From a checkpoint of a small GAN.
Model: generator norm batchnorm, generator widths [64, 128, 192, 256], discriminator activation hardswish, discriminator depths [2, 4, 4].
Training: 3300 steps, batches of 64.
Data: trained on photos of plants, animals and fungi (iNaturalist), 77898 training examples.
Rows from block 4 of the discriminator of a small GAN, named by matrix and row number. Rows with one number belong to one channel. Each number is 500 + 50 x the weight over its row's rms, rounded and kept within 0 to 999. All counts start at 0. Numbers have three digits each.
After each channel's rows are labels from the 100 images, of 14976, where the channel reaches its highest value: "top examples" is what is common among them; "peak at" is the part of the image that holds the peak. Only what is clearly more common there than usual is listed. The data: photos of plants, animals and fungi (iNaturalist).
# convs0: first 3x3 conv (discriminator.blocks.4.convs.0.weight, 112x112x3x3, each kernel summed), inputs 0-55
# convs1: second 3x3 conv (discriminator.blocks.4.convs.1.weight, 112x112x3x3, transposed, each kernel summed), outputs 0-55

convs0.66:499546462476516579447586545485524547457454443512494543491520569453516479447485496501548514531425478419600452402460495484472469541421529575445527450525492473567488474412
convs1.66:431387498453502486430498455486474552433495416509545520489560439535388461536466522494487507556403517514490507501537397515492457489378566539497528524456570566568494457482
top examples: class Aves; order Passeriformes
peak at: bottom right

convs0.13:434550527438468539521491466541503561589552502489438356509444492490563469442527499511480465531454511360488435527514491531487517479503501535562450486458496405409428488527
convs1.13:479530594464514515537552518556486561479480521532477496507523533402463613551403534520445606515485536483502439474554475484547524490492544471436526436513557472522517567403
top examples: class Insecta; phylum Arthropoda; order Lepidoptera
peak at: centre

convs0.44:483577501492487471469479466504525505488466584542529530478465570430493555520431473544414507467594470557517514438473477474572413513493527533499530408483534502497491563542
convs1.44:435482488633533594458517487480499553470540422464420536500596524447526571470487488527587502479533509540555458499492459479482377447391495516512428499489575449495538556517
top examples: class Aves
peak at: centre

convs0.7:431497600518560476485525540449423501539561437479443390449500474498544538563514467467566495500456475498533596660458546530502447466519411493410482492480539438549597376519
convs1.7:458494582483471497503535513621566510469569525489439531403437449507543549499424506517436518574525578499548415528465459420509410528392491519514446469578466505478557493548
top examples: order Lepidoptera
peak at: middle right

convs0.48:418531425450546610513479616416498572572534485600456452432506583545552525499507529451427443415540533468413513457494435537586477496427505514491451495533449540478536502584
convs1.48:414416467412561528451624482492511528522469446516469462518535422545465488426476500438486385481504500445467497513446499511600432499451480531475472529462462488445595491554
top examples: phylum Chordata; class Aves
peak at: centre

convs0.39:413597472530526461410528506443386439462444494537530401528570556484607403501462536528523494510512495534447503623443545470478548512493499521434501515547469497493526580521
convs1.39:433429492433512468520494528449429486450413512473454490415522533488614544427494473437509521509493578491467461483467523413493423501401542475401540517566524534488497447574
top examples: order Lepidoptera
peak at: centre

convs0.23:538574468495443571471593473456494439543478471507470585425454470561483495582471426439560613508451483540457530439537520493464450478370497366510486452526560468528538534526
convs1.23:602518487376587596493510481536448522481474373470465475499493442531457491448421526544490494453533599599426474489533556449469473425484504546574423487584524486566538479441
top examples: class Aves
peak at: centre

convs0.89:436539422493500569546554543507452532413603489524472494481447529545441618513502459553413501564469486517517495417559527543555531516472520440567518555496485477371499522527
convs1.89:537536475457593463510463480531501556481422490520481489514538542390544503521443449519471485513493533480559419550567496477528477486488535500442410596522452507418484532545
top examples: order Charadriiformes
peak at: centre