python train.py --generator_block="plain" --beta2=0.95 --learning_rate=0.00095 --adamw_lr_other_params=0.0003 --epochs=2.7 --warmup_steps=60
Rows from block 3 of the discriminator of a small GAN, named by matrix and row number. Rows with one number belong to one channel. Each number is 128 + 24 x the weight over its row's rms, rounded and kept within 0 to 255. All counts start at 0. After the name is the row's rms in percent of the matrix's.
After each channel's rows are labels from the 100 images, of 14976, where the channel reaches its highest value: "colour at peak" is the nearest of a few named colours to the mean colour under the peak. Only what is clearly more common there than usual is listed. The data: photos of plants, animals and fungi (iNaturalist). In brackets: how many of the 100.
# convs0: first 3x3 conv (discriminator.blocks.3.convs.0.weight, 112x112x3x3, each kernel summed), inputs 0-111
# convs1: second 3x3 conv (discriminator.blocks.3.convs.1.weight, 112x112x3x3, transposed, each kernel summed), outputs 0-111

convs0.80 102 [128 137 117 132 148 127 119 127 116 131 131 179 112 119 126  55 139 119  94  82  92 147 139 141 111 150 167 116 119 106 114 131 148 113 108 161 119 128 125  96 183 132 118 104 143 168 100 112 139 126 120 150 134 160 123 140 102 131 158  92  84 124 140 128 130 156 144 128 154 111 151 137 146 135 127 122 120 142 143 144 183 174 129 127 114 178 143 140 136 134 169 136 179 137 135 153 113 113 123 159  87 194 148 129  86 115  88 122 135 116  90 122]
convs1.80 097 [155 115 145 143 135 120 128 118 128 140 110 155  55 138  67 154 108  97 147 118 105 119 104 146 121 120  95 123 154 142 137 119 151  93 118 156 107 168  83 175 107 120 133  90  93 128 156 145 113 145 146 146  96 140  98 115 135 129 119 105  75 142 114  94 128 111 132  98 127 187 134 135 169 129 113  93 130 147 107 108 107 104 148 100  91 112 191 135 101 118 144 161 107 114 122 113 120 133 133 163 154 163 140 129 119 134 127 119 141 114 131 107]
colour at peak: grey (74)

convs0.89 103 [125 123  63 132 134  83 142 117 126 125 128 114 155 116  66 104 137 131 124 110 116 109  97 138 155 123 131 123 104 104 111  87 124 137 157 173 115  81 152 118 137 164 142 104 100 137 122  71 103 126 114 122 122 124 142 106 136 132 117 117 140 154  99 112 114 149 110 110 142  76 106 138  85 181 124 134 159 150  89 101 105 119 100 138 137 148  95  94 153 162 131 144 136 105 112 132 153 123 124  67 118 120  98 114 112 116  74 139 153 129 142 125]
convs1.89 104 [159 130 101 118 133 152 153 104 137 112 126 153 120 131 144 160 134 112 165 132 121  70 120 127 128 128 135 158 144 133 135 190 134 186 108 101 142 178 130 199 110 148 166 127 156 159 114 102 108 140  98 131  78 135 122 146 146 145 117 139 131 100 126 158 107 129 108 138 129 133 151 161 103 171 144 128 141 147 141 112 107 154 144 142 139 163 167  97 105 100 153 144 143 177 122 164 143 145 137 161 121 122 139 129 158 130 147 134 168 168 118 133]
colour at peak: pink (34); white (32)

convs0.106 104 [135  85 136 116 118 127 123 136 136 162 101 124 103 129 116 131 102 120 145 121 133 135 147 140 131 161  91 136 166 159  93 149 121 129 109 117 183 144 130 107 150 128 144 140 158 117 118 167 124 163 136 148 124 120 158 156 122 140 129 137 112 143  81 138 144 141 172 136 133 120 130 140  97 131 121 142 129 101 107 124 187 171  94 146 158 110 130 124 104 168 154 128 127 106 222 105 119 115 138 116 155 106 165 194 156 140  96 161 139 141 117 141]
convs1.106 106 [115  91  99 155  95 112  53  72 134 109 122  96 129 131 141  97 111 138 118 112 138 134 149 159 122 152 112 112 140 150 121 120 161 139 132  79 112 112 130 138 114  90 153 137 109 119 101 143 152 118 138 128 158 181 125  94 154 147 124 117 167 192 116 157 131 114 149 114 146 158 134 101 121  89 118 103 125  93 134 175 162 114 130 151 147 114 131 146 109  67  96 113 134 105  94 108 112 142 154 125 118 129 131 126 131 103 148 107 148 114 152 112]
colour at peak: brown (53)

convs0.28 102 [136 173 114 104 140 141 150 143 134  91 154 124 185 130 125 111  88 142  95 115 144 140 184 123 107  95  94 125 149  93 178 119  99 109 154 112 117 138 110 180 102 133 154 146  85 146 118 136  96 104  87 166 123 161 140 127 163 158 157 112 147 111 140 137 128 139 142 132 140 136 121 101 139 171 116 140 136 134 127 109 121  86 105 113  94  91 139 135 130 160 138 135 134 106 105 144 111 145 124  84 105 128 108 166  90 127 157 111 156 168 135 113]
convs1.28 098 [104  88 127 156 146  99 120 186 134 109 118 107 102 162 195 183 123 117  80  89 149 101 119 143 145 162 140 123 131 115 137 114 125 151 128 119 147 126 137 116 123 138 103 118 165 129 102  99 119 139 105 148 150 148 172 117  95 112 128 172 140 126 150 139 112 151 107 148  61 145 126 128 155 120 125 130 130 133  77 110 131 116 131 135 120 138 135  61 116 150 136 143  99  98 153 103 112 130 168 115 108 146 169  95 122 145 122 118 136 152 142 139]
colour at peak: white (34); pink (33)

convs0.75 099 [140 135  97 178 152 112  95 135 141  88 148 161 130 142 121 101 149 111 147 107  92 116 116 105 168 138 178 117 133 118 135 146 119 125 153 113  90  76 129 169  99 137 128 107 142 118  98 168 140 138 134 122 175 119 178 136 118 177 147 143 161 101 113 164 166 124 123 116 114 100 128 164  88 132 158 102 119 183  96 158 108 151 136 122  94 134 158 139 152 140 138 121 118 160 156 153 139 123 114 143 116 136 146 105 125 170 108 104 142 138 123 139]
convs1.75 098 [ 92 135 140 167 166 128 138 121 111 105 126 132 128 139 126 145 134  96 101 130 171 116 145 127 161 129 175 165 102  97 134 127 137 100 101 142 194 135  87 121 152 125 134  91 105 132 147 180 181 113 100 122 117 114  97  96 106 140  98 153 121 136 124 118  97 101 102 105 146 112 140 139 184 111  87 135 108  80 149 119 108 153 181 105 121 113 141 121 148 119 152 105 137 164 129 126 127 158 118 145 150  92 119 134 133 109 149  98 123  99 131 108]
colour at peak: pink (31)

convs0.99 109 [156 105 165  74 147 121  90 120 125  95 109 143 132 131 144 133 127 171 142 121 143 111  99 105 124  81 123 150 157 140 154 136 157 151 194 108 145 104 127 140 127 118 132 134 133 112 147 106 115 195 171 144 168 112 109 100 115 135 134 153 124 157 130 116 149 154 147 166 113 122 148 120 180 174 134 157 149 136 115 118 193 131 163 133 137 123 126 136 131 171 123 160 127 125 108 129 145 130 134 156 102 156 173 139  94 140 109 147 142 125 139 121]
convs1.99 100 [143 138 142 139 149 104 108  87 129 113  87 130 143  97 129 143 122  83 143 106 102 152 107 106 114 136 119 115 151 135  73 134 100 145 119  92 134 124 111 135  81 131 122  95 142 148 104  95  65 106 122 147 118 157 134 121 122 114 104 130 136 115  79 117  96 154 148 129 122 159 151 140 200 104  92 146 156 140 127 139 135 108 111 119 147 147 122 158 106  85 130 101 113 122 120  74 118 152 161  88 113 141 123 136 109 171  77 122 110 134 114 109]
colour at peak: black (25)

convs0.100 099 [117 141 175 112 140 131 105  90 114 146 143 188  96 156 114 135 141 124 162 110 114  99 111 149  97 113 121 116 100 139 102 104 143 136 132 109 108 119  97 155 138 178 108  92  88 135 129 101 149 119 138 104 137 162 133 106 168 102 119 110 146 129 122 141 110 122 176 118 114 129 129 150 113 120 101 152 112  69 145 141 119 173 117 104 138 168  99 112 142 153  96 114 103 117 104 156 170 103 126 150 104 192 111 134 150 144 110  82 124 129 107 120]
convs1.100 106 [142 120 132 102 111 113 166 144  92 116 145 113 163  91 127 132 161  93 137 116 143 132 169 133 114  96 156  96 146 164 111 124 137 130 112 137 141 152  97 149 153 132  89 179 116 128 117 124 119 100 144 152  74 116 113 116 164 112  91 138 102 102 132 124 126 105  89 117 170 155 162 160 104 126 147 131 108 126 141 156 102 146 141  94 119 114 137 140 104 201 168 112 123  97 138 138  80 153 107 102 140 152 113 125 116 129 141  97  89 125 153  99]
colour at peak: white (30)

convs0.62 097 [123 137 105 131 139 111 132 124 111 108 131 114 143  81 103 118 124 140 118 162 103 128 104 104 127 141 162 122 133 132 135 123  73 109  95 177 102 181 119 107 135  93 139 137 143  68 110 119 131 154 113 144 144 127 123 113 135 171  97 136 134  92 116 104 112 118  60 111 139 143 158 145  90 113 124 158  88 130 124  89 104  84  85 120 139 111  88 116 122 100 122 129 151 156 122 107 140 136 149 100 130 123  86 142 153 109  89 120 131 163  77 132]
convs1.62 097 [112 124 120 148  99 157 100 156 169 129 126 113 136 152 155 112 101 137 133 127 155 131 155 139  86 156 169 127 170 108  70 137 144 121 136 112 105 130 104 140 158 135 113 119 150  88 152 112 138 126  70 111 101 116 117 155 180 174 127 127 180 132 150 152 137 114 113 106 103 139 113 120 136 145 129 142 139 120 180 135 118  74 137 148 145 107 147 134 151 106 129 150 165 139  85 101 164 129 105 108 147 123 103 138 102 138 171 128 126 153  96 162]
colour at peak: pink (32)

convs0.12 113 [140 118 143 153 128 139 160 134  96  95 136 126 138 171 160 116 157 114 123 101 137 122 161 137 128 109 127  91 160 139 116 129 169 115 139 131 121  97 124 155  96 120  84 175 126 155 156 170 144 126  99  90 131 111 135 117 110 186 112 105 123 133  97  90 151 133 110 131 165 134 121 162 140 111 101 117 121 101 107 103 146 132 129 106 110 110 109 188 102 160 143 117 116 123 146  67 119 133 189 159  92  87 123 138 128 117 110 101 116 138 104 107]
convs1.12 105 [120  89 145 118 137  98 110 120 146  91  74 128 117 148 103  99 113  92  90 166 120 143 116 130 136 109 122 159 151 124  91 124 112 120 182 112 104  54  99 108 139 144 134 109 108 119 138 119 111 110 114 109 150 143 123 122 134  91 126  98  89  99 130 123 130 112 126 134 132 125 122 141 123 122 162 114 133 138  63 125 119 111 140 168 135  75 165  94 103 114 132 120 149 122 142  98  71 109 172 112 113 115 131 157 123 108 122  85 119 122 127 170]
colour at peak: cyan (57)

convs0.7 088 [ 88  96  98 135  93 125 151  99 106 150 153 185 143 131 120 108  89  99 127  90 103 134 179 119 138 129 125 128 111 103 167 136  89 132 126 111 111 127 112 122 106 115 106 170  87 128 126 109 112  94  98 114 122 104  88 143 140 120 129 156 127 104 157 139 154 146 118 135  82 136 103 111  99 114 112 149 133 143 136 127 134  70 117 154 115 137 109 101 139 126  56 134 173 131 122 106 104 113 162  74 122 115 111 110 112 116 113 104 129 138  89 125]
convs1.7 094 [121 103 162 114 124 102 118 117  84 110 112 158 120 105 161 172 184  98 131 127 139 104 135 109  94  84 104 130 113  88  90 162 139 101 165 115 105 124 157 148 125 145 129 100 130 168 129 120  98  81 182 129 100 128 137 147 109 163 141 163 168 129 161 104 102 132 169 160 133 113 128 141 113 111 161 124 148 109 154 111 141 109 115 131 156 143 159  93 104 135 147 130 131 136 158 125 133 117 170 174 122 157 131 130 110 143 109 103 120 101 105 126]
colour at peak: brown (49)

convs0.68 106 [104 182 162 149 139 113  83 114 122 130 129 151 163 127 119 144 137 134 143 109 130 174 144 106 141 106 125 141 100 133 170 135 107 125 128 101  88 118 102  99 116 112 112 121 130  85 127 129  98 117 156 120 141 105 136 128 135 109 159 149 177 124 134 118 150 140 130 137 158 108 110 129  98 178  89 142 175 117  66 145 130 141 169 116 129 123 143 121 136 167  98 127 138  99 103  92 156 134 171  92 155  96 130 128 119 109 125 182 100 144 146 173]
convs1.68 114 [151 128 126 133 109 163 122 171 120 119 125 128  67 111 117 161 115 118 140 103 111 106 103 195 125 112 133 136 122 104 142  96  83 130  88  71 121 108 148 145 154 117 161 107 143 100 141  85  91 147 135 136 108 108 140 140 154 121 141 159 143 115 109 135 137 137 156 135 129 105 114 112 146  84 128 147 142 114 106  90 158 141 146 131 106 131 140 122 141 151 132 133 153 139 159 130 151 121 114 124 220 113 116  95 154 153 119  90 106 165 131 120]
colour at peak: grey (90)

convs0.69 086 [130 135 106 122 161 110 145 111 104 144 111 113 118 101 153 170 159  69 124  92  90 119  98  92 125 134 160  91  93 116 117 134 107  87 143 152 147 121 117 115 136 125  98 104 161 121 125 146 167 129 128 110 135 160 111 133 112 124 154  96  84 112 106 117 168 124 155 118 105 136 100  85 137 150 108 175 154 145 125  85 129 152 126  95  85 102 139  87  88 116 139 122 149 123 145 128 140  95 123 139 151  98 131 161 123  87 136 134  99 172 121 111]
convs1.69 093 [ 88 120 116 119 115 160 119 131 140 140 119 106 116  83 116 134 118 112 154  99 197 124  76 130 127  77 127 129 152 142 112 131 147 139 144 164 161 116 141 116 133  64 109 143 126 129 165  97 116 143 125 124 140 113 137 116 136 129 142 117 112 133 158 156 114 142 168 134 147 113 147 128 186  95 136 188 161 108 115 117 137 170 115 111 125 141 161 125 152 130 101 174 155 141 136  98 111  91 162 168  97 115 132 134 138 118 109 138  99 110  85 117]
colour at peak: black (64)

convs0.102 101 [120 104 131 172  96 158 143  91 127 123 127 134 167 153 149 137 145 121 126 110  93 125 144 122 148 121 112 111  99 176 177 135  97 101  90 122 133  92 117 148 138 126 172  98 103  82 148 114 103 109  74 130 127 165 116 115 154 140 161 115  75 143 156 153 110 121 111 111 148 124  98 135 110 186 116 172 142 127 102 141 131 109 126 128 159 134 112 100 110  97 115 101 117  81  85 152 147  88  95 128 145 123 124 137 132 130 120 156 136 113 123 112]
convs1.102 106 [168 128 135 139 185 171 153 153 144 142 124 112 112 111 134 113 120 131 138 151 142 108 102 156 139  88 150 167 120  94 124 103 111 152 138 128 156 120 132  97 123 166 158 115 171 152 152 110 121  87 117 112 139 126 161 103 145 175 124 145 110 128 139 126 111 160  88 169  84 162  95 157 162 153 113  97 147 124  99 132 124 108 155 105 107 191 107 127 105 125 114 140 126 115 112 140 118 116 143 159 166 100 129 136 127 143  78 155 158 125 122  99]
colour at peak: brown (53)

convs0.8 091 [ 85 149 131  99 135 103 115 134  99 132 148 159 164 116 101 116 147 131 117 139  92 113 127 118 108 109 118 146 112 125 104 113 121 139 104 152 114 102 104 130 175 132  83 117  86 116 143  81  80 138 122 131 103 124 115 139 136 114  87 109 114  97 117 123 192 128 140 105 123 173  72 107 122 109 129  94 140 122 115 167 130  90 120 118  80  93 144 134 138 130 126 144 131 152 136 128 167  80 114 103 111 108 113 126 103 177 165 150 166 147 108 118]
convs1.8 100 [127 153 138 152 132 146  76 128 148 110 107 132 134  98  78 151 143 151 101 131 157  99 139 160 144 121 106 165 188 145 151 155 146 122 177 130 134  94 148  92 170 126 113 127 104 112 137 107 136  94 152 106  77 122 123 106 126 134 114 155 119 134 162 120 135 163 131 101 175 149 136 140 122 118 166 149 108 205 121 139 145 155 111 120 170 123 146 140 115 119 129 127 124 102 138 147 125 110 108 129 150 118 157 139 131 142  67 140 104 127 157 151]
colour at peak: brown (56)

convs0.49 090 [132 158 153 133 130 114 120 134 143 152 133 103 139  32 160 144 125 112 155 143 130 106  95 113 149  86 146 115 117 111 128 126 154 119 155 101  69  82  77  92 140 140 113 136 129 102 117 164 109 164 122 124 108 123 117 140 131 117 106 154 115 143 147 135 115  77 137 104 145 119 118 181 116 174 140 141  87 154  94 129 125 125 118 145 151 150 149 123 131 150 149 106  77 100 104 120 130 144 132 120 119 114 120 144 127 150 147  91 169 110 137 125]
convs1.49 093 [ 89 163 141 134 182 150 137 125 126 122 123 114 146 115  88 158  98 134 132  81 159 100 131 171 120 135 122 117 130 147 125 116 119 112 112 176 138 156 108 158 171 120 156 142 168 114  78 136 144 148  99 108 102 104 109 137 106 151 151 107 153 133  90 114  95 134 130 132 146 105 115 134 126 112 149 118 119 115  91 147 137 168 100  93 113 115 135 137 141  81 113 183 163 116 175 154 147 138 160 120 110 129 141 125 124 178 175 106 147 144 126 113]
colour at peak: black (43)

convs0.93 108 [151 139 109 105 101 156 162 132 169 157 153 141 125 147 105 127 134 146 149 131 131 160 101 115 148 164 118 106  86 158 163 181  98 143 128 136 112 145 171  99 146 139 137 151 171 148 109 109  92 144 104 150 117 150 183 110 115 139  92 118  51 152 107 148  99 130 105 154  82 144 129 136 115  90 120 151 148 131 130 123 123 125 131 149 137 126 133 121 133 137  89 132 126 137 106 121  90 101 152 150  97  96 150 131 104  92  91 129 104 109 141 109]
convs1.93 107 [170 151 129 167 150 139 148 138 151 134 105 154  95 124 119  94 101 156 119 155  69 113 139 138  90 132 155 110 147  73 148 169 153 112 156 119 134 115 143 133 139 134 106 121 145 137 125  94 136 119 111  98 109 170 131 135 116 142 109 132 124 136  75 105  90 135 129 109 106 129 141  92 143  99 141 148 142 158 115 105 110 134 145 124 171 143 122 162  79  84 114 153  97 134 119  99 143  97 170 128 125 158 117 141 107 186  91 159 135 101 135 123]
colour at peak: grey (75)

convs0.30 111 [170 137 114 121 115 118 160 144 170 130 143 143 130 132 128 121 135 113 101 116 143  92 110 122 174 102 141 108 132 136 142 119 141 108 156 116 151 111 148 121  91 130 150 131 127 104  88 134 113 106 146 175 130 168 101 180 135 179 170 134 113 134  99 141 116 124 104 130 159 154 132 147 116  90  98  90 107 103 161  86 147 127  89  89 119 126 176 117 156 140 107 103 113 134 112 101  72  96  75 139 112  99 119 109 142 116 103 133 129 156 133  97]
convs1.30 092 [133 132 173 179 120 154 167 122 107 152 128 141 105 136 149 100 141 111 111 115 152 152 124 113 134 106 112 120 112 109 153 140 119 159 151 176 123 139 103 119  90 138 133  63 124 146 159 104 166  91  96 152 178 139 149 128 120  94 111 124 142 132  89 107 128  96 109 135  68 113 103 137 104 113 138 160 130 104 113 156 104 135  77 157 120  98 123 167 167 145 140 114 158 106  99 129 126 144 142 139 115 106 146 114  91 153 100 125 134 153 106 109]
colour at peak: white (33); pink (27)

convs0.52 107 [103 101 101 107 118 165 156 150  85 134 131 120 133 144 150 109  85 112 151 132 130 112 123 119 108 159 116 116 120 127 105 129 137 105  87 120 138  91 143 150  73 123 118 140 119 163  53 131  82 134 112 113 167  98 120 135 117 130 167 111 112 103  84 132 151 134 130 183 143 162 122 105 127 131 151 163 143 132 145 147 126 117 140 130 121 107 123 129 101 138 157  82 135 140  76 112 156 135 158 116 126 136 197  99  96 142 118 129 111 141 114 101]
convs1.52 099 [142  79 145 133 130 119 145  86 131 102 142 159 112  99  95 117 111 142 135 127  95 107  86 128 122 146 177 143 141 131 149 120 146 121  83 121 163 133 117 144 158 134 112 115 109 139 114 104 127 150 134  90 113 168  70 133 108 141 145  87 113 137 150 116 122 123 104 138 112 156 108 127 150 113 158 117 126 104 131 156 164 164 118 156 175 123 122 125 124 113 153 169 134 110 180 129  91  77 152 100 113 134 143 143 176 109 182 153  99 134 145 110]
colour at peak: brown (49); black (34)

convs0.44 109 [135 150 154 108 122 129 178 131 123 140 118 158 119 128 150 179 146  77 123 108 158 138  92 105 110 120 129 134 144 129 137 137 131 131 106 141 128 104 117  92 147 190 177  79 100 116 113 103 111 154 111 118 152 155 146 146 153 124 147  98 103 106 150 112 106 139 140 119  88 130  83 137  80  95  94 129 148 106 113 157 120 129 141 125 125 112 154 146 113 131  95 136 102 134 140 114  72 100 141 126 128  81 134 160 114  98 197 132 123 124 145 126]
convs1.44 119 [135  91 125 163 126 113 127 137 118 141  94 102 135 109 153 107 150 158 113 149 140 119 137 143 134 115 146 137  88 123 103 146 150 151 107 120 132 102 130  85 112 147 122  81 140 125 112 102  93 130  92 156 123 111 120 172 171 155 140 155 106 128 126  83 120 119 147 107  85 127 111  96 144 146 169 141 162 100  92 104 124 135 152 198 147 121 153 103 143 125  99 156 126 111 139 179 101  84 146 123  99 123 101 124  92 141 101 130 155  98 147 162]
colour at peak: brown (57); black (33)

convs0.74 108 [109 158 138  84 126  91 112 138 119 127  96  99 173 113 119 157 127 147 151  93 129 136 167 110 103  95 120 175 136 148 152 137  87 115 104 157 106 137 167 133 143 134 127 102 129 116 167 169 162 178 125 148 116 123 106 135 157 140 134 158 122 134 125 114  89 135  91 111 134 151 142 108 120 161 119 160 148 137 104  93  76 171 100 153 125 115 110 105 156 184 127  94 177 157 141 125 123 106 107 110 105 141 153 125 120 131 113 138 132 142 160 131]
convs1.74 108 [107  77 150 134 122 139 133 133 124 117 150 101 112 127 186 149  96 136 117 111 167  88 130 185 137 154 100 141 134 129 170 167 122 111 138  99 115 127 131 110 156 134 133 128  90 149 119 144 119 140  87 164 135 131 146 123 133 137 103  81 152 165 109 133 150 176 110 146 144 157 129 126 107 112 146 129 148 124  95 103 106 140 147  98 110 168 119  87 172  86  99 133 173 123 118 117 159 137 112 135 127 137 113 160 146 100  78  97 110 156 139 126]
colour at peak: brown (53)

convs0.17 096 [125 148 108 141 126 114 144  87  98 150 101 139 107  95 114 115 121 136 108 165 195 106 171 139 154 130 123 180 156 127 153 148 121  99 132  79 128 131 132 117 152 138 180 109 156 136 119 149 129 164 126 121 146 107 135 119 159 113 107 168 153 139 138 129 113 135 139 154 159 145 100 106 122  70 159 134 154 121 125 106 137 144 155 126  93 111 150 106 137 157 134 142 155 129 192 141 128 117 156 153 128 152 173 111 136 126 148 130 172 152 118 173]
convs1.17 094 [ 69 106 118 151 107 118  94  84 145 109 119 138  95 157 103 105 117 111 149  86 115 133 145 173 133 141 141 115 128 140 114 139 104 150  86 125  92  97  95 119 131 157 123  81 151 130  93 135 102 102 165  90  93 116 116 134 150 110  88  99  93 137 115 153 122 144 148 107 119 131 152  84 180 158 119 107 108 180 112 138 131  86 160 119 150 134 115 142 143 102  93 144 133 119 161 108 124  87 101 116 126 127 113 120 128 142 151 116 100 140 144 125]
colour at peak: pink (27)

convs0.43 103 [132 147 110 127 116 114 118 113 123 143 146 125  95 129 171 133 133 105 144 118 103  99 126 101 112 116 153 149 151 118 120  93 114 144 168 129 167 172 193  98 111 140 108 146 166 106 168 147 121 164 140 186 125  97 113 124 137 123 155 127 140 139 131 125 136 140 156 137 161 153  67  79 124  92 146 136 100 134 166 140  93  82 132 120 129 110 122 162 165  96 120  97 125 116 135 143 147 134 111  89  92  91 131 125 137 128 114  97 127 112 105 167]
convs1.43 095 [143  94 145 182 166  87 122 111 108  85 114  85 102 121 142 159 125 127 107 122 157 103 139 164 125 103 125 141 121 168 119 116 121 148 119 101 132 120 157  98  79 122 127 105 136  88 122  86  89  89 151 141 133 110 159 100 140 108 125 118 170 160 134 137 114 127 125 150 124  87 103 113 122  92  94 151 150 125 129 121  97 143 148 123 128 147 162  66 135  91 100 100 144 132 125 145 101 146 114 135 140  97 118 176 166 117 119 118 101 108 138 146]
colour at peak: pink (33)

convs0.15 101 [130 151 142 121 144 123 117  95 134 137 182 128 158 115 137 105 117 134 109 103 106 110 168 154 122 129 134 136 103 144 114 146 120 169 151 147 135 151  95 121 128 148 128 134  84 112 150 129 110 132  99  98 118  81 124  67 133 191 113 129 104 160 117 146  93 131  77 152 151 143  99 118 132 161 124 159 103 129 107 112 106 137 109 121 133 156 120  94 134 181 110  82  59 114 108 149 113 144 154 103 174 140 116 134 120 129 116 146 116  99 110 113]
convs1.15 109 [142 187 151 130  69 168 124 123 137 150 106 177 144 138 123 111 140 121 137 148 110 138 161 123 177 134 101 107 128 140  89 132 118 149 134 146 144  92 117  96 130 173 131 177 107  95 212 153 131 131 138 130 114 130 163 127 126  91 139 118  99 123 115 122 124 148 122 122 155 103 125 144 137 122 106 122 120 124 118 120 140 134 121  59 104 179 159 141 137 123 103 109 119 123 106 150 161 138 121 113 167 144 140 133 104 103  90 148 110 107 148 116]
colour at peak: brown (59)

convs0.16 107 [102 131 130 154 122 133 128 149 104 177 119 119 127 133 135 120 102  95 114 123 166 122 118 136 111 143 111 161 148 108  53 170 135  93 157 121 137 105 179  95 186 100  98 145  84 145 138 132 150 117  92 126 126 134 113 105 131 124 115 149 103 142 123 127  98 112 148 116 115 122 101 145 104 156 104  90 164 182 144 184 106 148 132 128 134 134  95 134  84  82 136 152 128 145 123 162 108 132 125 154 119 121 118 122 148 106 121 170 129 152 151 132]
convs1.16 097 [113 149  82 142 130  97 144 143 133  88  93  95 131 117 127 131 144  88 102 112 116 110  82 137 101 149 142 139 170 120 110 140 180 134  73 136 127 105 118 146 173 121 144 105 148 124 112 149 120 172 151 139 156 141 107 174 106 126  90 136  85 101  85 151 104 126 119 104 145 152  94 140 144  91 130 150 133 157 112 132 112 129 154 118 140 133 110 141 125 118 110 120  81 128 153  96 146 124  90  99 126 140 118 153 136 149  92  76 152 123 162 116]
colour at peak: pink (28)

convs0.4 104 [133 143 117  86 137 135 132 151 128 116 123 136 126 160 112 143 130 142 174 133 119 121 123 156 128 113 119  99 181 112 114 103 163 171 138 126  82 130 117 161 121 136  91 105 136 151 167 144 102 149 152 126 163 119 161 114 170 140  98 131 104 147 121 150 169  96 149 140 138 128 118 137 160 134 120 154  89 106 167 166 150  68 158 114 148 152 141 156 183 160 152 106 114 113 160 142 108 133 146 121 139 142 145 123 161 162 131 168  86 148 116 149]
convs1.4 099 [160  88  89 162 133 140 121 110 118  84 100 140 138 122 143 102 141 152 136 127 125 152 104 146 104  96  97 118 110 137  95 132 122 140 123 151 120  82 107 113 118 154 128 140 105  57  93 111 109  96 118 155 176 118  96 115 122 138 107 133 111 163 110  90 165 106  93  71 140 118 126 135 156 102 130 128 149  97 119 132 123 119 160  78 132 135 164 116 144 100 140  97 152 116  89 114 114 129  74  91 127 167 114 115 122 128 134 143 119 127 152 110]
colour at peak: white (25)